Weights of a small image captioner: decoder width 256, muon at rate 0.009.
Rows from block 3 of the text decoder, named by matrix and row number. Rows with one number belong to one attention dimension. Each number is 500 + 25 x the weight over its row's rms, rounded and kept within 0 to 999. All counts start at 0. Numbers have three digits each. After the name is the row's rms in percent of the matrix's.
# q: cross-attention query (decoder.blocks.3.cross_attn.q.weight, 256x256), inputs 0-63
# k: cross-attention key (decoder.blocks.3.cross_attn.k.weight, 256x320), inputs 0-79
q.93 109:477507479490493476497482455497484492489496510508525532475537514506524458480506524449484535475483498488490520502481433533545511474535498501522508495487487475520507505532513498520482495533535470
q.94 104:484546523520517521482482478471509508524477516542480477485459526507530484510457545518491444524502494460495500486489476516553518489471513498499502494490509448513499524540488435498503540495447523
q.95 093:482496489478471493499557532509505524458501500481508519498511523470514494510526476508509499520452467554465475476526517476491484502538447499504484522495482476543556504500482444497469502465481541
q.96 096:520520507485486497481484542481512517474495527512499459502490490508473508458524483574515498527512483481505488489539521517466554532515476508473532481511549494497478462551528505521514469462484524
q.97 092:509504512548541492524491517544434497472471498474490496476562455514475478481471522514534478484499503496458535476482525490518471542524485479494522515526514512483518534470528460519510476463516498
q.98 103:546519499500468460500571511506529489459482514520450531507445498517504494544521492443519507517494501499495569499505484479540518451521467556516496481541535463482474485483510530468497476473489530
q.99 103:482528531476481513517493479499545475505494456484522469460468501524496504499503540519530546458456501499470509522527485539518550472473478486485519499498482506523470501477532487473538522504466531
q.100 110:518525446528503535496461522490516463465479523484471496485500498495535481506524508496511531467490494486539479501493503455516496481480511497423485495464524548517512451541533517500514541556537569
q.101 099:518518500566494488475484463508537511507503502482515465516504493522461550497509502512480506434434514504520470484501521511470465488493478529504492515530543481482474497500484496521474473501480498
q.102 102:569438545547474518523484520527455480493492521512472470512501515499492503506496485525484522513493514487513474489529520475507497504495482552490519500513487458493498515526487482513509509480489502
q.103 091:498529509479481494487557478524493520484528482463500479521470497527455498445492490537497490524532485481484467483487507479519478501476468509483476491529550516473530506508535508475480493474516496
q.104 097:492490503508512533529475540496485500546472489531479496471525493505519502512504503451487521465526514507506550487515470506452501499492531506448447471515512545499507541501445493494510464480484493
q.105 096:483520501503472499538483464510504483508527504543455522466485559490537484519508482548480459503479501518490486516501492452485500481436512481526510510525473458485483491493496509517508534484472521
q.106 084:526483527503457477514547499492513503496493523525484477518496476528524503510470467527538478511485507470487460461491474515473523479462496462433489476504509505516542531527507523492467497443507488
q.107 085:526545492476521527515523496527493514500557493515506500515462515481519538461477544510455501496473468504496481490499502466487465523482463476465547470480529519506478488482469478547514523482523479
q.108 095:489465469515510524481472533515527482505477496497519496496478482473506528530496554504500489503541493488523486483493511521513490525511555463495488495494491504531466493514546512492511495471477523
q.109 100:541455473563500456463514508492501559484526494499522522525535486465488520472504438506492499485501509495494441500493497524475461485490511510517493466499533538498478466514500505499514489417525537
q.110 102:444477493469507451507516529505540493479496514473511480502498504528516451519470485525455538477521487478473532433522522518509501482492498499482523529526495526527513523480527516532513486474567507
q.111 100:511534472501522490495482531501520466469525511520459530459463505509529536501518517487511472457458507544488502484513454466477477481514458524521512501498480479491544491464476509514489525474484493
k.93 106:478498492514454464456508539526463436486490530480510453486521506453522496514520483477513505449489477498518476540522475503458476531506548483537514521509498504482503490476424501513514509525540498482471472504513499505541497506537483492503502491
k.94 100:455527503493508500503462509517492525524488508477485504449541523514460484527517481529502543466506475484484529551519486432506516515432575494527559500482446486490491457507499503497476526481503506480492570522486488495482521462496528478486485506
k.95 100:518472511488520520495461514510476487522485509516494535531481541527491498469460505488495488552513520518492473489537459472510490526492510531503453510508569503500495518486496473487492497528478497516503518459524506523493472521495445466483482454
k.96 098:469499528509483459524473498527491525489485479518424531502519459478516517488465480477468469496467462517527495541531472506521483557486506480465490485490515522492492441491452515496528511458497525488495514503528477516505529507472517457482498501
k.97 094:488514515482483567476464493503515457520526522508496468470490482518505508511490498494469507562490513498494525556521493479524521517483564538502478524439528475548470453498509514514544511495510490458503500517493474469497483505523516475529481503
k.98 098:451478540483542529537515491485522491492464510497434515464510490476505461497485529522511498425517553488512513483528471482509520505502506481484481512511521475497530484463514490546477474503548476462483530471508500501500511524500465494512476500
k.99 099:514518479544531526444498534503504513480479501457481491482498496498471494516498496462449477505480473499500455487502510499518486478506481527511504498556540492500527500496479473542507498488479507497504508487512521526481501484488486479484516485
k.100 102:526533444512453478458488474459503500505523557480461480476500491498513492505460498480489509454497494490528494492498500489493467474491567484529474484512451522519497489559523507463513490487554472479475495506477485496459518523479472467485479508
k.101 103:525486516502474492485500533516516488469538513477501507503530460496472502492492507523542514485480519505494529533481460491472501563445481476480553519465507505556525475477471505525496500506520496507508498527465488537543483484474533492477482518
k.102 108:523493492496513505505499523501480462498486495526468520503490481526470544515486501457488527456528520531481524542498511511480517486474457466503498513500520500499498485495518472475476510489554494476491525520549505525507522485481525504524515538
k.103 097:531529514486457529450475502468474473504458460461513562528488536516518486481501467484518512496498488509519496488536480508496489514498503551516553476504530498491460506474502493466501500530469465498536534492505509463521491530517494515532508526
k.104 099:497488501495497492466525532494531539484529467506455485513477538514500517492505509504499516521526528474486503523497503502503474505533503466509474509526507495543480479573495506521468515497507496477473495527491519477468515510518507498521503502
k.105 096:530539471503477479540525489474475440539478477488485503479476546458472491481497504493470491551455477506485509577546497489510487468510484489471517498512508497515451494499494484501472512514474509513502500520519487467481534523520504490494532443
k.106 093:487511502512497504469533473530475515451514514461570518485530520527532493467516520484519503508510492476517463508529515525470500507488543548522516449501490500463493510508517492515504500487497462508495491482503511519500508557527472496560484503
k.107 095:501526468535492497553524492477440476476546473528535479522478457485555479488476512487528522509511475542528467535497544515518473438499485503523507482492490515505438487494526485524509456527538451524518487469504495500479519510545519503500532479
k.108 099:489499427453534525502535486476497477457493496517502521475532469541488503493491483492491509524521498522528513549513493502502471475510530477460511497444502473455496539485494491526522475487467514480457501509539498506500465519457513507508535532
k.109 096:525540477503496500526525482519492476466502535534544533523523493503515537505493479473497500444512538513477508494503494470491468531488548518483525483468483539485510490515522532491506503520509501491500501496525491459505507492541497523501505517
k.110 101:506542527474474490474499536562479477488512493454444486510510485514559478492463490509506502484458504483498482495474464511461502528510517492521453486522494555489495497512529526485532513493504472462508490491503483501484504473503475515518468522
k.111 101:488531537530506487502496527530513497502455475485505512528496517487491522504525563526510506500513566511505504502537507506488504491482514466524501484499495511521489458498508495501481528497491469525531530535518503487447515499531513507548482496