Rows from block 5 of the text decoder of a small image captioner, named by matrix and row number. Rows with one number belong to one neuron. Each number is 128 + 24 x the weight over its row's rms, rounded and kept within 0 to 255. All counts start at 0. After the name is the row's rms in percent of the matrix's.
After each neuron's rows are labels from the 100 texts, of 14848, where the neuron reaches its highest value: "fires on" is the input token at the peak. Only what is clearly more common there than usual is listed. The data: regions of photos with short descriptions (Visual Genome).
# fc1: MLP up (decoder.blocks.5.mlp.fc1.weight, 512x256), inputs 0-85
# fc2: MLP down (decoder.blocks.5.mlp.fc2.weight, 256x512, transposed), outputs 0-85

fc1.382 112 [103 109 139 145 120 114 164 145 156 138 178 158 124 130 140 120 101 149 127 121 112 119 117 110 107 118 177 160 155 166 128 103 150  99 103 163 101 117 108  82 138 133 111 140 107 142 150 116 120 136 118 175  84  97 149 147 154 141 107 152 139  95 139 139 139 114 124 122 122 125 181 123 167 125  92 117 101 141  83 173 130 109 114 148 203 151]
fc2.382 108 [131 157 142  90  83 127 140  95 133  94 147 132 148  88 118 125 112  96 124 104 147 151 110 128 102 121  90 117 133 133  82 159 129 126 122 117 148 124 118 130 125  77 141 145 111 128 122 117 121  87 131 110 160 116  83 141 144 141 101  76 113 133 136 138 144  85 142 163 117 134  91 111 102 140 150  86 191 169 180 124 173 123  86 191 133 155]
fires on: "r"; "m"; "l"

fc1.268 109 [102 111 112 111 115 122 120 139  90 122  95 110 141 134 127 134  98  79 139 113 172 140 116 116 135 157 132 171 169 175  67 119 125 129 135 112 172 141  79 153 120 143 139 134  94 123 126 155 167 131 107 106  88 145 195 108 147 140  66 109  80 111 156 163 138 128 135 109 141 161 137 136 106 134 147  50 102 151 130 128  98 119 141 106 129 146]
fc2.268 098 [ 97 118 146 151  73 144 140 159 138 146 117 171 138 164  90 141 107  81 133 114 108 120 162 161 155 135  89  84 135 113  98 157 128 127 109 160 107  97 123 121 112 172 130  86 142 150 154  93 141 139 187 123 115 126 125  89 139 114 136 130 134 114 102  94 174 137 112 129 102 139 137 127 113  81  98 125 141 139 143 127 140 152 145 188 189 160]
fires on: "o"

fc1.25 097 [131 125 133 125 134 102 124 144  84 116  84 100 168  92 136 111  99 131 103 177 122 166 131 131 124 124 117 157 119 107 145 112 160 131 132 140 154 115 109 109 127 168 115 181 170 122 152 130 143 146 116 134 118 153 152 127 122 102 135 177 155 137 109  93 111 135 126 128 141 173  52 118 120 122 156 128 129 119 115 124 123  92  99  74 133 141]
fc2.25 094 [133 110 162  92 118 158 122 153 164 100  95  92  96  94 131 111 113 120 121 102 161 188 148 125  74  71 151 143 123 116 102 141  95 155 140 134 165 126 164  96  87 141 178 153 125 111 147 117 122 145 111 140 133 176 134 110 128 110 134 145 170 132 182  92 141 137 143 113  91 127 104 132 100 166 143 173 118 108 137 140 167  91 121  89 131 142]
fires on: "o"; "i"; "l"

fc1.417 104 [130 119 188 117 126 138 139 152 151 108 122 112 105 131  60 153 153 101 123 129 172 123 147 114 148  92 109 111 189 155 126 132 104  92 139 107 150 111 165  87 143 122 138 137 142 117 102  79 122 108 155 135 132 119 149 141 119 103  91 163 134 150 128 151 125 131  95 155  91 141 139 132 121 135  95 130 202 142 132 146 136  83 121 111 118 141]
fc2.417 101 [125 118 130 144 112 111 147  95  84 128 116 126 195 118 119 148 175 130 105 107 143 116 131 139 104 112 143 165 121 159 117 131 168 120 181  96 115 148  82 119  97 155 151 178 134 117 145 140 125 100 133 122 141 107 131 120 140 119  87 146 125 112 144 117 126 143 103 166 110 145  95 114  82  85 110 173 116 124 173 130 174 171 168 102 103 120]
fires on: "o"; " "

fc1.504 107 [150 111 123 110 123 119  83 137 139 177 133  82 146 146 155 116 124 110 136  93 110 146 123 132 161 132 132 150 150 113 108 117 110 133  96 122 152 179 119 139 163 139 158 112 147 154 112  99 149  97 114 114 129 115 107 172 184 120 103 157 136  93 103 124  95 159 120 147 123 114 131  96  85 105 171 181 136 147 127 131 172 105  91 141 135 132]
fc2.504 107 [122 110 104 137 135 165 107 109 125 154 165 111 119  86 132 192 210 105 102 150 144 135 144 145 137 120 131 139 140 149  72  97 128 150 121 130 144 114 148 127  94 138 154 111 127 127 137 131 178 106 139 175 125 129 114 118 113 123  96 113 115 103 111 137 107 167 123 129 151 148 121 142  95  86 150 149 112 121 167 128 146 129 134 116 125 146]
fires on: "o"; "a"

fc1.467 104 [157 158 103  99 160 119 146 130 129 167 133 151 111 127 127  85 117 149 112  95 138 123 139 109 147 151  76 136 176 140 107 124 163 159 150 115 116 154 146 182  95 106  99 112  68 131 157 129 105 185  87 100 141 117  98 127 114 140 121 143 104 130 152 140 164 138 173  68 139 126 149  98 148 175 115 113 110 132  71 127 137 131 139 149 117 150]
fc2.467 091 [124 149 121 120 129  90 137 119 154 133 125 152  95 129 126 125 108 157 148 165 152 138 135 120 104 107 124 186 145 141 146 120 161 165 117  82 142 160 112 118 150 105 104 135 137 127 176 131 161 105 130 112 134 115 116 138  79 106 148 167 125 113 120  59 126 164 117 124 154 158  98 113 121  97 103 135 135 128 136 128 110 119 106 139 180 165]
fires on: "r"; "t"; "d"

fc1.366 110 [114 123 103 114 127 179  99 101 118 144 106 133 151 167 128 111 110 126 123 139 175 136 119 103  99  96 117 130 148 139 147 130 136 116 164 114 135 192 104 129 141 110 147 130 119 123 105 157 110 133 103 135 118 169 126 158 142 154 146 141 136  77 139 100  95 124 143 142 144 141 110 125 139 159 143 119 124 114 188 143  94 153 157 160 186 128]
fc2.366 105 [146 106 120 164 123  86 170  65  99  89 164 136 124 146 118 123 139 108 178 100 155 162 135 133 133 103 120  80 133 116 170 120  94 119 138 119 124 129 162 132 140 145 107 123  90 127 144  90 120 130 149 126 153 135 126 152 100  99 130 174 114 141 137 120 116 142 112  95 117 130 126 116 119 129 122  94 128 123  89 125 166 147 102 166 149 154]
fires on: "o"; "."; "n"; "b"

fc1.62 109 [130 137 138 154 123 137 129 131 150  94 112 192  95 125 182 139  85 131 132  95  65 138 135 136 161 135 173 107 141 183 105  92 157 141 119 151 109 123 152 144 152  98 131  83 120 163 118 110 111 136 155 129 101 138 108 155 107 147  98 127 100  78 108 130 141 156 124 180 126 143 134 100 174 142 119 147  75 162 109 121 152 112 107 104 126 123]
fc2.62 100 [116  99 154 182 151 136 105 142 122 149 111  93 160  94 158 154 157 140 116 118  71  75 125 129 148 135 109 116 126 127  90  94 171 143 174 117 154 130 155 134 153 162 103  94  96 107 138 110 116 114 126 143 139 110 109 171 105 106 161  94  89 140 135 111 133 130 103 104 119 133 143 104 122 187 168 103 109 166 156 134 155 153 166 111 134 103]
fires on: "r"