Weights of a small image captioner.
Data: trained on regions of photos with short descriptions (Visual Genome), 203450 training examples, 8.7 epochs.
Rows from block 5 of the text decoder of a small image captioner, named by matrix and row number. Rows with one number belong to one neuron. Each number is 500 + 25 x the weight over its row's rms, rounded and kept within 0 to 999. All counts start at 0. Numbers have three digits each. After the name is the row's rms in percent of the matrix's.
Before each neuron's rows are labels from the 100 texts, of 14848, where the neuron reaches its highest value: "tokens" is the input token at the peak. Only what is clearly more common there than usual is listed. The data: regions of photos with short descriptions (Visual Genome). In brackets: how many of the 100, against the usual share in percent.
# fc1: MLP up (decoder.blocks.5.mlp.fc1.weight, 512x256), inputs 172-255
# fc2: MLP down (decoder.blocks.5.mlp.fc2.weight, 256x512, transposed), outputs 172-255

tokens: "l" (51 vs 3.9); "t" (19 vs 6.2); "r" (13 vs 5); "h" (8 vs 3.9)
fc1.140 108:517569505461489508551477524487495505485494503544504475500537555502516505465528497506486533473481497523473497481473485516539487468511515505527426510508518470511513536441494507497498522501496529519502502505479481486537483513498449493486510454472486468500
fc2.140 102:492524506533489453525521511485515515476515523504480471530512513508462562535472514494533505545482469515476518462441510489490507530524494483522463532508524460475520454473484489499497520500497496491514504469473524509487490471520513496479484482536501520529

tokens: " " (83 vs 14.8)
fc1.37 096:469492512531509456509514473501526511546522444478534488516461504516524540515487476445494571524490502519466533502550486484473504556492488499496495483497507521490514513484527497504542517508484476490480482481498490486503535539514495536499507451478502508489
fc2.37 091:542557497474502526461523518494506516535489573520534466529497508501463478488508519456470507507498488484492547514504511507463472527529474524494534475476501529486503497476497492482505492484520553512494519491561468470507494505484503519540522523506518459486

tokens: " " (100 vs 14.8)
fc1.327 097:459498529486515538517500473544514485514497470464508507509511544500497503549502485530529507451515497506537540525497532470467481499534523481504477488459507516501450486489510534503490467484500493501502521473529509523460517486494523552467507522501528500532
fc2.327 102:481513481516520451508491547530446526489488532538504509520490513504550496571484495519487482547469502502486544517498527503489493527459517508489467481541491441511482468501503500485477460497491533524519523493535454483498526492477462526436467506492466554508

tokens: "l" (37 vs 3.9); "g" (20 vs 2.4); "d" (16 vs 2.7); "c" (11 vs 2.3)
fc1.209 113:506481514500507546512515501516486487517461540495478450503497486499520465482442495532523485547534492481527517501515508540505496461530577518495476477483519480544524517520549507518513462547454513519528503524508493515501468469505441515467502499534481458515
fc2.209 109:480499517488481513535490480505419520473487483487539533494481471504529528492489504526485502488525476490504476503490472483518484479504459499497455471468494546532512492502495501516532516459541486488491481528522512468455480527491482525510494520503433476517

tokens: "e" (71 vs 8.7)
fc1.437 107:484480475472488426501532475475511492450531482484556504508485509479479496476489546507506518512514514492514497491521500505492469510524512500449523507511509465476512523491501489468493481514483496551478524505481515516516542517527470519552485468448550491485
fc2.437 106:522496512514497529531489484577470491462494474550538494527472556459465495477506493524512478505462511505523535490521490468491486500488476499494497543493551434468516500518502501506542517495510469491532512500518510503493485495485475515488487479496502514509

tokens: "e" (34 vs 8.7); "p" (20 vs 1.7); "s" (19 vs 4.6); "w" (8 vs 2.3)
fc1.454 104:539480462479508510542471537473465487471501491489498525518508531486487470499494496535501478473499504539513507511494545471506496490528513460507478460496492489540508507511498491501485510504487484474518467519508509524511506551497494518493488531510500488533
fc2.454 106:482449498506499497509503527479479516494496476497504483461490523478477516531509518509495438464506479515530517527477507519516522521513534538495528484526538480498531504487509503518518491511479485511487496510483539525470486491510535483486519500523485439479

tokens: "l" (40 vs 3.9); "b" (24 vs 2.1); "o" (16 vs 5.7)
fc1.195 090:467504486469492505500498507503548497500495500473548528485472492503532482521449468469503479478509518476533517464494478518536503483478476488513517547475497488473546496480487505511512472499498519532475464524496515503534461472467517460553505514540548501467
fc2.195 084:510482532445482505485492488497487447476484508505499509496493522495510522502519516519474515543479482472466520512457477540472493535466462525505492444498454486508489492513486498483481497549502487516503524515529537511494460540545478484490517504487543537481

tokens: "l" (89 vs 3.9)
fc1.198 088:517495481460492490495524489475520493504455539497506493528532504511514504484492522458514485486545496478503480519532566478501510508496537518505487531505489432451528473468542490558504441489503513538453486469507521465495471479447514505488566461527563514530
fc2.198 088:519496522514510491480495468500498486499491499473502523477530485536507467521498504493465456462553497471513511491464489490487492530527462493497492458539450509486530470513515475497459505519496516502467519451503526509474429527500506536515530537483463509499

tokens: "l" (48 vs 3.9); "p" (19 vs 1.7); "k" (15 vs 1.3); "c" (7 vs 2.3)
fc1.79 105:556442489528482465461490489495504511491455522451475526485478505499515495468472522507510464520430528486525496508510476495524506476509495520505480550485495505513542487536477484486482480498516494513490514498467479544436485515519443514492485495512486496538
fc2.79 100:521468513497500535492500501500457518458479512455481544462523485479504560470466496466486486504470511490502490508497534477460477489475480543484498482476504555511482552510531496502460487456487476500482484493491529504505514505505483528510519460485464490548

tokens: "t" (68 vs 6.2); "o" (21 vs 5.7)
fc1.119 099:507497496459460512455432494454490511515517501511418482526454552509522491516465487562522485506463520434475542524473478509480503508467513477520539531534465524534506489501503467520473514516444550496438515498512470531469490486520495516492496470484487512506
fc2.119 095:547481498509545490489524491495463426452513477508485503519516468426566500535487496531525552496487483510490530503475515458490532515521493453501485478488507475468512506483500501498500467504518482551495491518482505486514484501498533496525528519506494534495

tokens: "e" (41 vs 8.7); "r" (28 vs 5); "a" (23 vs 7.3)
fc1.307 080:459523514521497519502507481463475475460506517535495490505491481522441517523511526494497516518474489471549489457490489464492512516467521532492499486501501521486563541541523502458523520505467525452451525516506538511491452527471510519524519457471524530473
fc2.307 084:507478540486482535521556481511505504516455482463488486509503454484471490466520477506474508505504506477467476513519507478475489521474439549493506514507520472545496515507517517492473479470487504529491541516529516518506522500520505507463508485520518512551

tokens: "t" (84 vs 6.2); "d" (11 vs 2.7)
fc1.70 106:519524491486532508471504500468526469508531483519533512521496482438533537514485464494455484502460532456510463523518509481475479552472498518477546477530512515514491474473477513476449465526497476491525444534482470515539478527555472491501481506487504523477
fc2.70 109:468508538502495493544484532484544500509506485504523532469501464476493548491486533498486495508525530499480526528541505527462492522491531489493478496503501506518516470499508509484502520511500530517492485502532473491533476493598493481492481519491534514485

tokens: "e" (76 vs 8.7); "t" (19 vs 6.2)
fc1.188 094:488477450499516533510504545481498537505509489491534521539495479486442529516549468532499522515503495511500529508518509442483478500514515495507540486514507472514504498511462500523493501505513485489505526455472514482512495497503459511457493530505491519508
fc2.188 103:502448494417485527484530488523532515511489503510490486502564460494479479438517492502485493487486482536465523508521514492487488501470489539478563497453485489473488505517515527512496462501499508512521505536486550527501483506476479532492493557484505516493

tokens: "l" (28 vs 3.9); "e" (20 vs 8.7); "o" (12 vs 5.7); "u" (11 vs 1.5)
fc1.56 087:481481475547512485487452469464491507509552540519484524530512574529480500533502468511460544439483518482529435465488503477504475497534500511420481480516518460500518463508485479536486527483513508526498485497505510512481466501503473527489522470487520510538
fc2.56 088:527454534508515507467487495502478475544491496510506454482468502540544519449478522517487496539493559446492508530495513479520474491508525505482544523473527484507510513491539455475496488485485496494523494504549522532508531501513469458510446491515546549490