config.yaml
encoder_arch: "mobilenet_v2"
model: "image captioner"
dataset: "regions of photos with short descriptions (Visual Genome)"
train_examples: 203450
image_size: 48
crop_scale_min: 1
horizontal_flip: true
color_jitter: 0.1
tokenizer: "char"
vocab_size: 61
encoder_norm: "groupnorm"
encoder_activation: "relu6"
encoder_weight_standardization: false
encoder_depths: [2, 2, 3, 2]
encoder_kernel_size: 5
encoder_stem: "deep"
encoder_expansion: 6
encoder_widths: [16, 24, 48, 80]
fusion: "cross_attention"
decoder_width: 256
decoder_layers: 8
decoder_norm: "layernorm"
decoder_norm_position: "pre"
decoder_activation: "gelu_tanh"
decoder_mlp_ratio: 2
decoder_head_dim: 32
decoder_fused_qkv: false
decoder_bias: "all"
decoder_qk_norm: false
decoder_parallel_block: false
decoder_inner_norm: false
decoder_drop_path: 0.15
decoder_positions: "sincos"
decoder_cross_attention_every: 1
decoder_tie_embeddings: false
init: "kaiming_normal"
residual_init: "scaled_by_depth"
optimizer: "muon"
muon_scale: "original"
learning_rate: 0.009
momentum: 0.95
nesterov: true
orthogonalizer: "newton_schulz_5"
adamw_lr_other_params: 0.0014
max_grad_norm: 3.0
ema_decay: 0.99
max_steps: 6900
batch_size: 256
epochs: 8.7
lr_schedule: "step"
warmup_steps: 130
weight_decay: 0.05
adamw_weight_decay_other_params: 0
Rows from block 4 of the text decoder, named by matrix and row number. Rows with one number belong to one neuron. Each number is 200 + 40 x the weight over its row's rms, rounded and kept within 0 to 999. All counts start at 0. After the name is the row's rms in percent of the matrix's.
# fc1: MLP up (decoder.blocks.4.mlp.fc1.weight, 512x256), inputs 129-171
# fc2: MLP down (decoder.blocks.4.mlp.fc2.weight, 256x512, transposed), outputs 129-171
fc1.383,099,188,220,162,182,184,266,161,174,195,245,120,194,187,230,141,227,193,197,175,162,195,176,141,254,245,181,247,273,262,205,270,164,115,211,254,191,215,193,151,218,198,277,117
fc1.384,100,283,192,180,135,192,232,210,221,207,204,227,279,186,156,188,171,230,225,194,231,259,184,184,288,179,223,192,259,169,127,214,260,185,164,256,205,250,236,206,219,160,204,185
fc1.385,105,111,202,146,180,194,259,276,306,171,198,197,205,240,229,232,230,219,169,226,209,178,236,173,208,131,263,234,238,206,225,184,194,241,232,143,167,164,274,222,201,133,263,175
fc1.386,097,227,201,258,274,223,213,204,233,240,174,151,210,218,237,181,298,210,225,132,134,254,192,122,167,257,163,248,192,203,152,175,106,252,226,175,243,164,175,226,254,177,193,166
fc1.387,085,238,249,112,199,211,160,148,215,252,185,159,234,226,222,136,215,123,197,135,262,168,159,216,220,181,243,213,245,237,269,237,154,222,192,182,177,190,244,240,173,222,179,207
fc1.388,098,248,271,189,304,263,210,249,215,168,149,273,253,210,194,251,210,204,173,218,119,145,162,268,211,222,163,255,127,215,160,154,213,218,196,226,196,206,179,157,218,263,194,215
fc1.389,100,228,213,264,228,158,265,176,211,176,191,236,208,204,241,148,208,186,202,148,221,288,193,218,219,207,197,225,206,198,249,173,190,166,254,198,225,148,236,178,166,175,199,253
fc1.390,097,223,193,140,218,199,275,275,217,146,197,174,258,311,150,192,242,212,284,270,221,175,163,274,193,187,232,195,186,245,248,185,188,200,208,212,180,186,245,219,187,164,192,159
fc1.391,098,232,214,193,234,194,198,276,188,217,160,205,146,157,241,134,180,264,179,255,214,220,144,217,217,298,174,205,164,264,176,169,221,261,155,237,159,220,148,175,218,191,234,209
fc1.392,100,243,76,237,139,212,233,181,140,245,255,210,189,139,229,222,174,236,182,191,219,238,220,161,218,259,201,219,179,164,275,191,161,227,173,214,218,236,197,139,200,239,161,207
fc1.393,101,179,247,235,189,185,225,220,165,251,249,121,151,186,189,248,173,210,195,160,189,185,163,200,202,217,129,242,214,222,223,181,253,196,245,228,202,216,205,165,179,208,116,199
fc1.394,101,173,197,287,242,245,276,200,212,187,199,177,239,155,137,217,205,220,191,145,231,170,154,189,189,228,216,172,191,272,212,186,211,213,201,216,161,107,174,131,251,237,244,173
fc1.395,105,221,262,197,156,220,226,189,199,218,257,171,117,178,185,174,206,207,158,246,179,228,197,145,250,184,239,125,223,160,263,269,254,223,191,199,219,159,208,294,155,162,210,174
fc2.383,105,248,206,181,192,221,251,141,157,183,190,238,151,214,226,138,192,198,124,157,246,123,215,159,181,206,162,193,208,194,142,273,226,229,242,156,285,255,188,153,207,211,159,207
fc2.384,095,192,204,241,234,192,207,201,207,164,171,178,186,222,159,134,202,140,215,241,181,273,246,142,189,138,211,173,177,190,203,177,205,260,217,291,146,235,208,237,179,251,210,194
fc2.385,114,161,203,196,217,150,272,274,225,211,109,193,192,214,229,115,190,183,190,157,195,141,230,216,307,209,160,211,251,225,211,190,251,127,236,94,164,146,146,168,197,152,247,173
fc2.386,099,160,317,206,208,221,150,186,213,127,214,282,134,229,170,279,149,218,173,176,231,185,188,152,165,220,228,226,162,255,206,177,210,192,196,192,193,165,184,145,212,209,162,163
fc2.387,084,156,192,225,198,204,135,233,225,192,213,212,98,256,158,210,158,280,233,149,164,231,219,223,214,170,230,172,199,128,203,142,228,210,227,192,238,170,185,209,160,188,179,165
fc2.388,093,157,190,220,240,242,235,164,214,174,234,204,209,158,170,256,206,288,226,282,167,200,134,198,215,202,200,115,139,168,176,252,192,177,190,182,243,122,150,233,244,236,151,226
fc2.389,105,178,177,168,208,185,223,233,192,169,158,174,184,216,196,197,289,201,233,173,142,150,113,145,235,161,223,255,235,148,212,129,231,209,165,216,197,186,209,196,185,156,289,235
fc2.390,113,207,245,180,200,217,121,220,181,193,201,154,210,181,254,207,241,186,155,149,209,217,193,291,264,187,220,194,209,237,272,159,201,178,177,205,168,260,212,244,193,223,187,254
fc2.391,094,239,260,253,232,159,189,212,240,177,287,174,145,273,166,184,201,242,207,132,192,227,191,169,177,210,210,137,203,133,160,249,180,223,207,179,224,200,177,250,231,171,188,195
fc2.392,103,165,186,214,208,191,225,164,191,279,229,181,158,182,176,186,204,227,122,240,151,170,217,220,182,162,174,216,227,260,144,177,144,244,184,235,177,223,251,170,193,194,182,158
fc2.393,097,186,241,200,157,220,96,210,283,275,152,217,224,242,256,237,228,183,191,150,206,198,206,206,141,230,152,227,228,280,193,218,169,209,163,257,215,191,148,237,206,225,177,255
fc2.394,107,254,83,178,179,134,185,253,152,174,147,183,150,127,97,159,160,186,156,170,233,150,257,184,193,170,136,221,183,214,200,189,223,147,269,167,158,145,213,194,262,155,216,152
fc2.395,098,185,141,211,211,239,202,185,248,180,313,191,196,161,187,180,158,148,166,201,195,247,210,192,199,254,255,253,189,252,249,283,181,252,258,209,264,212,224,236,225,207,187,224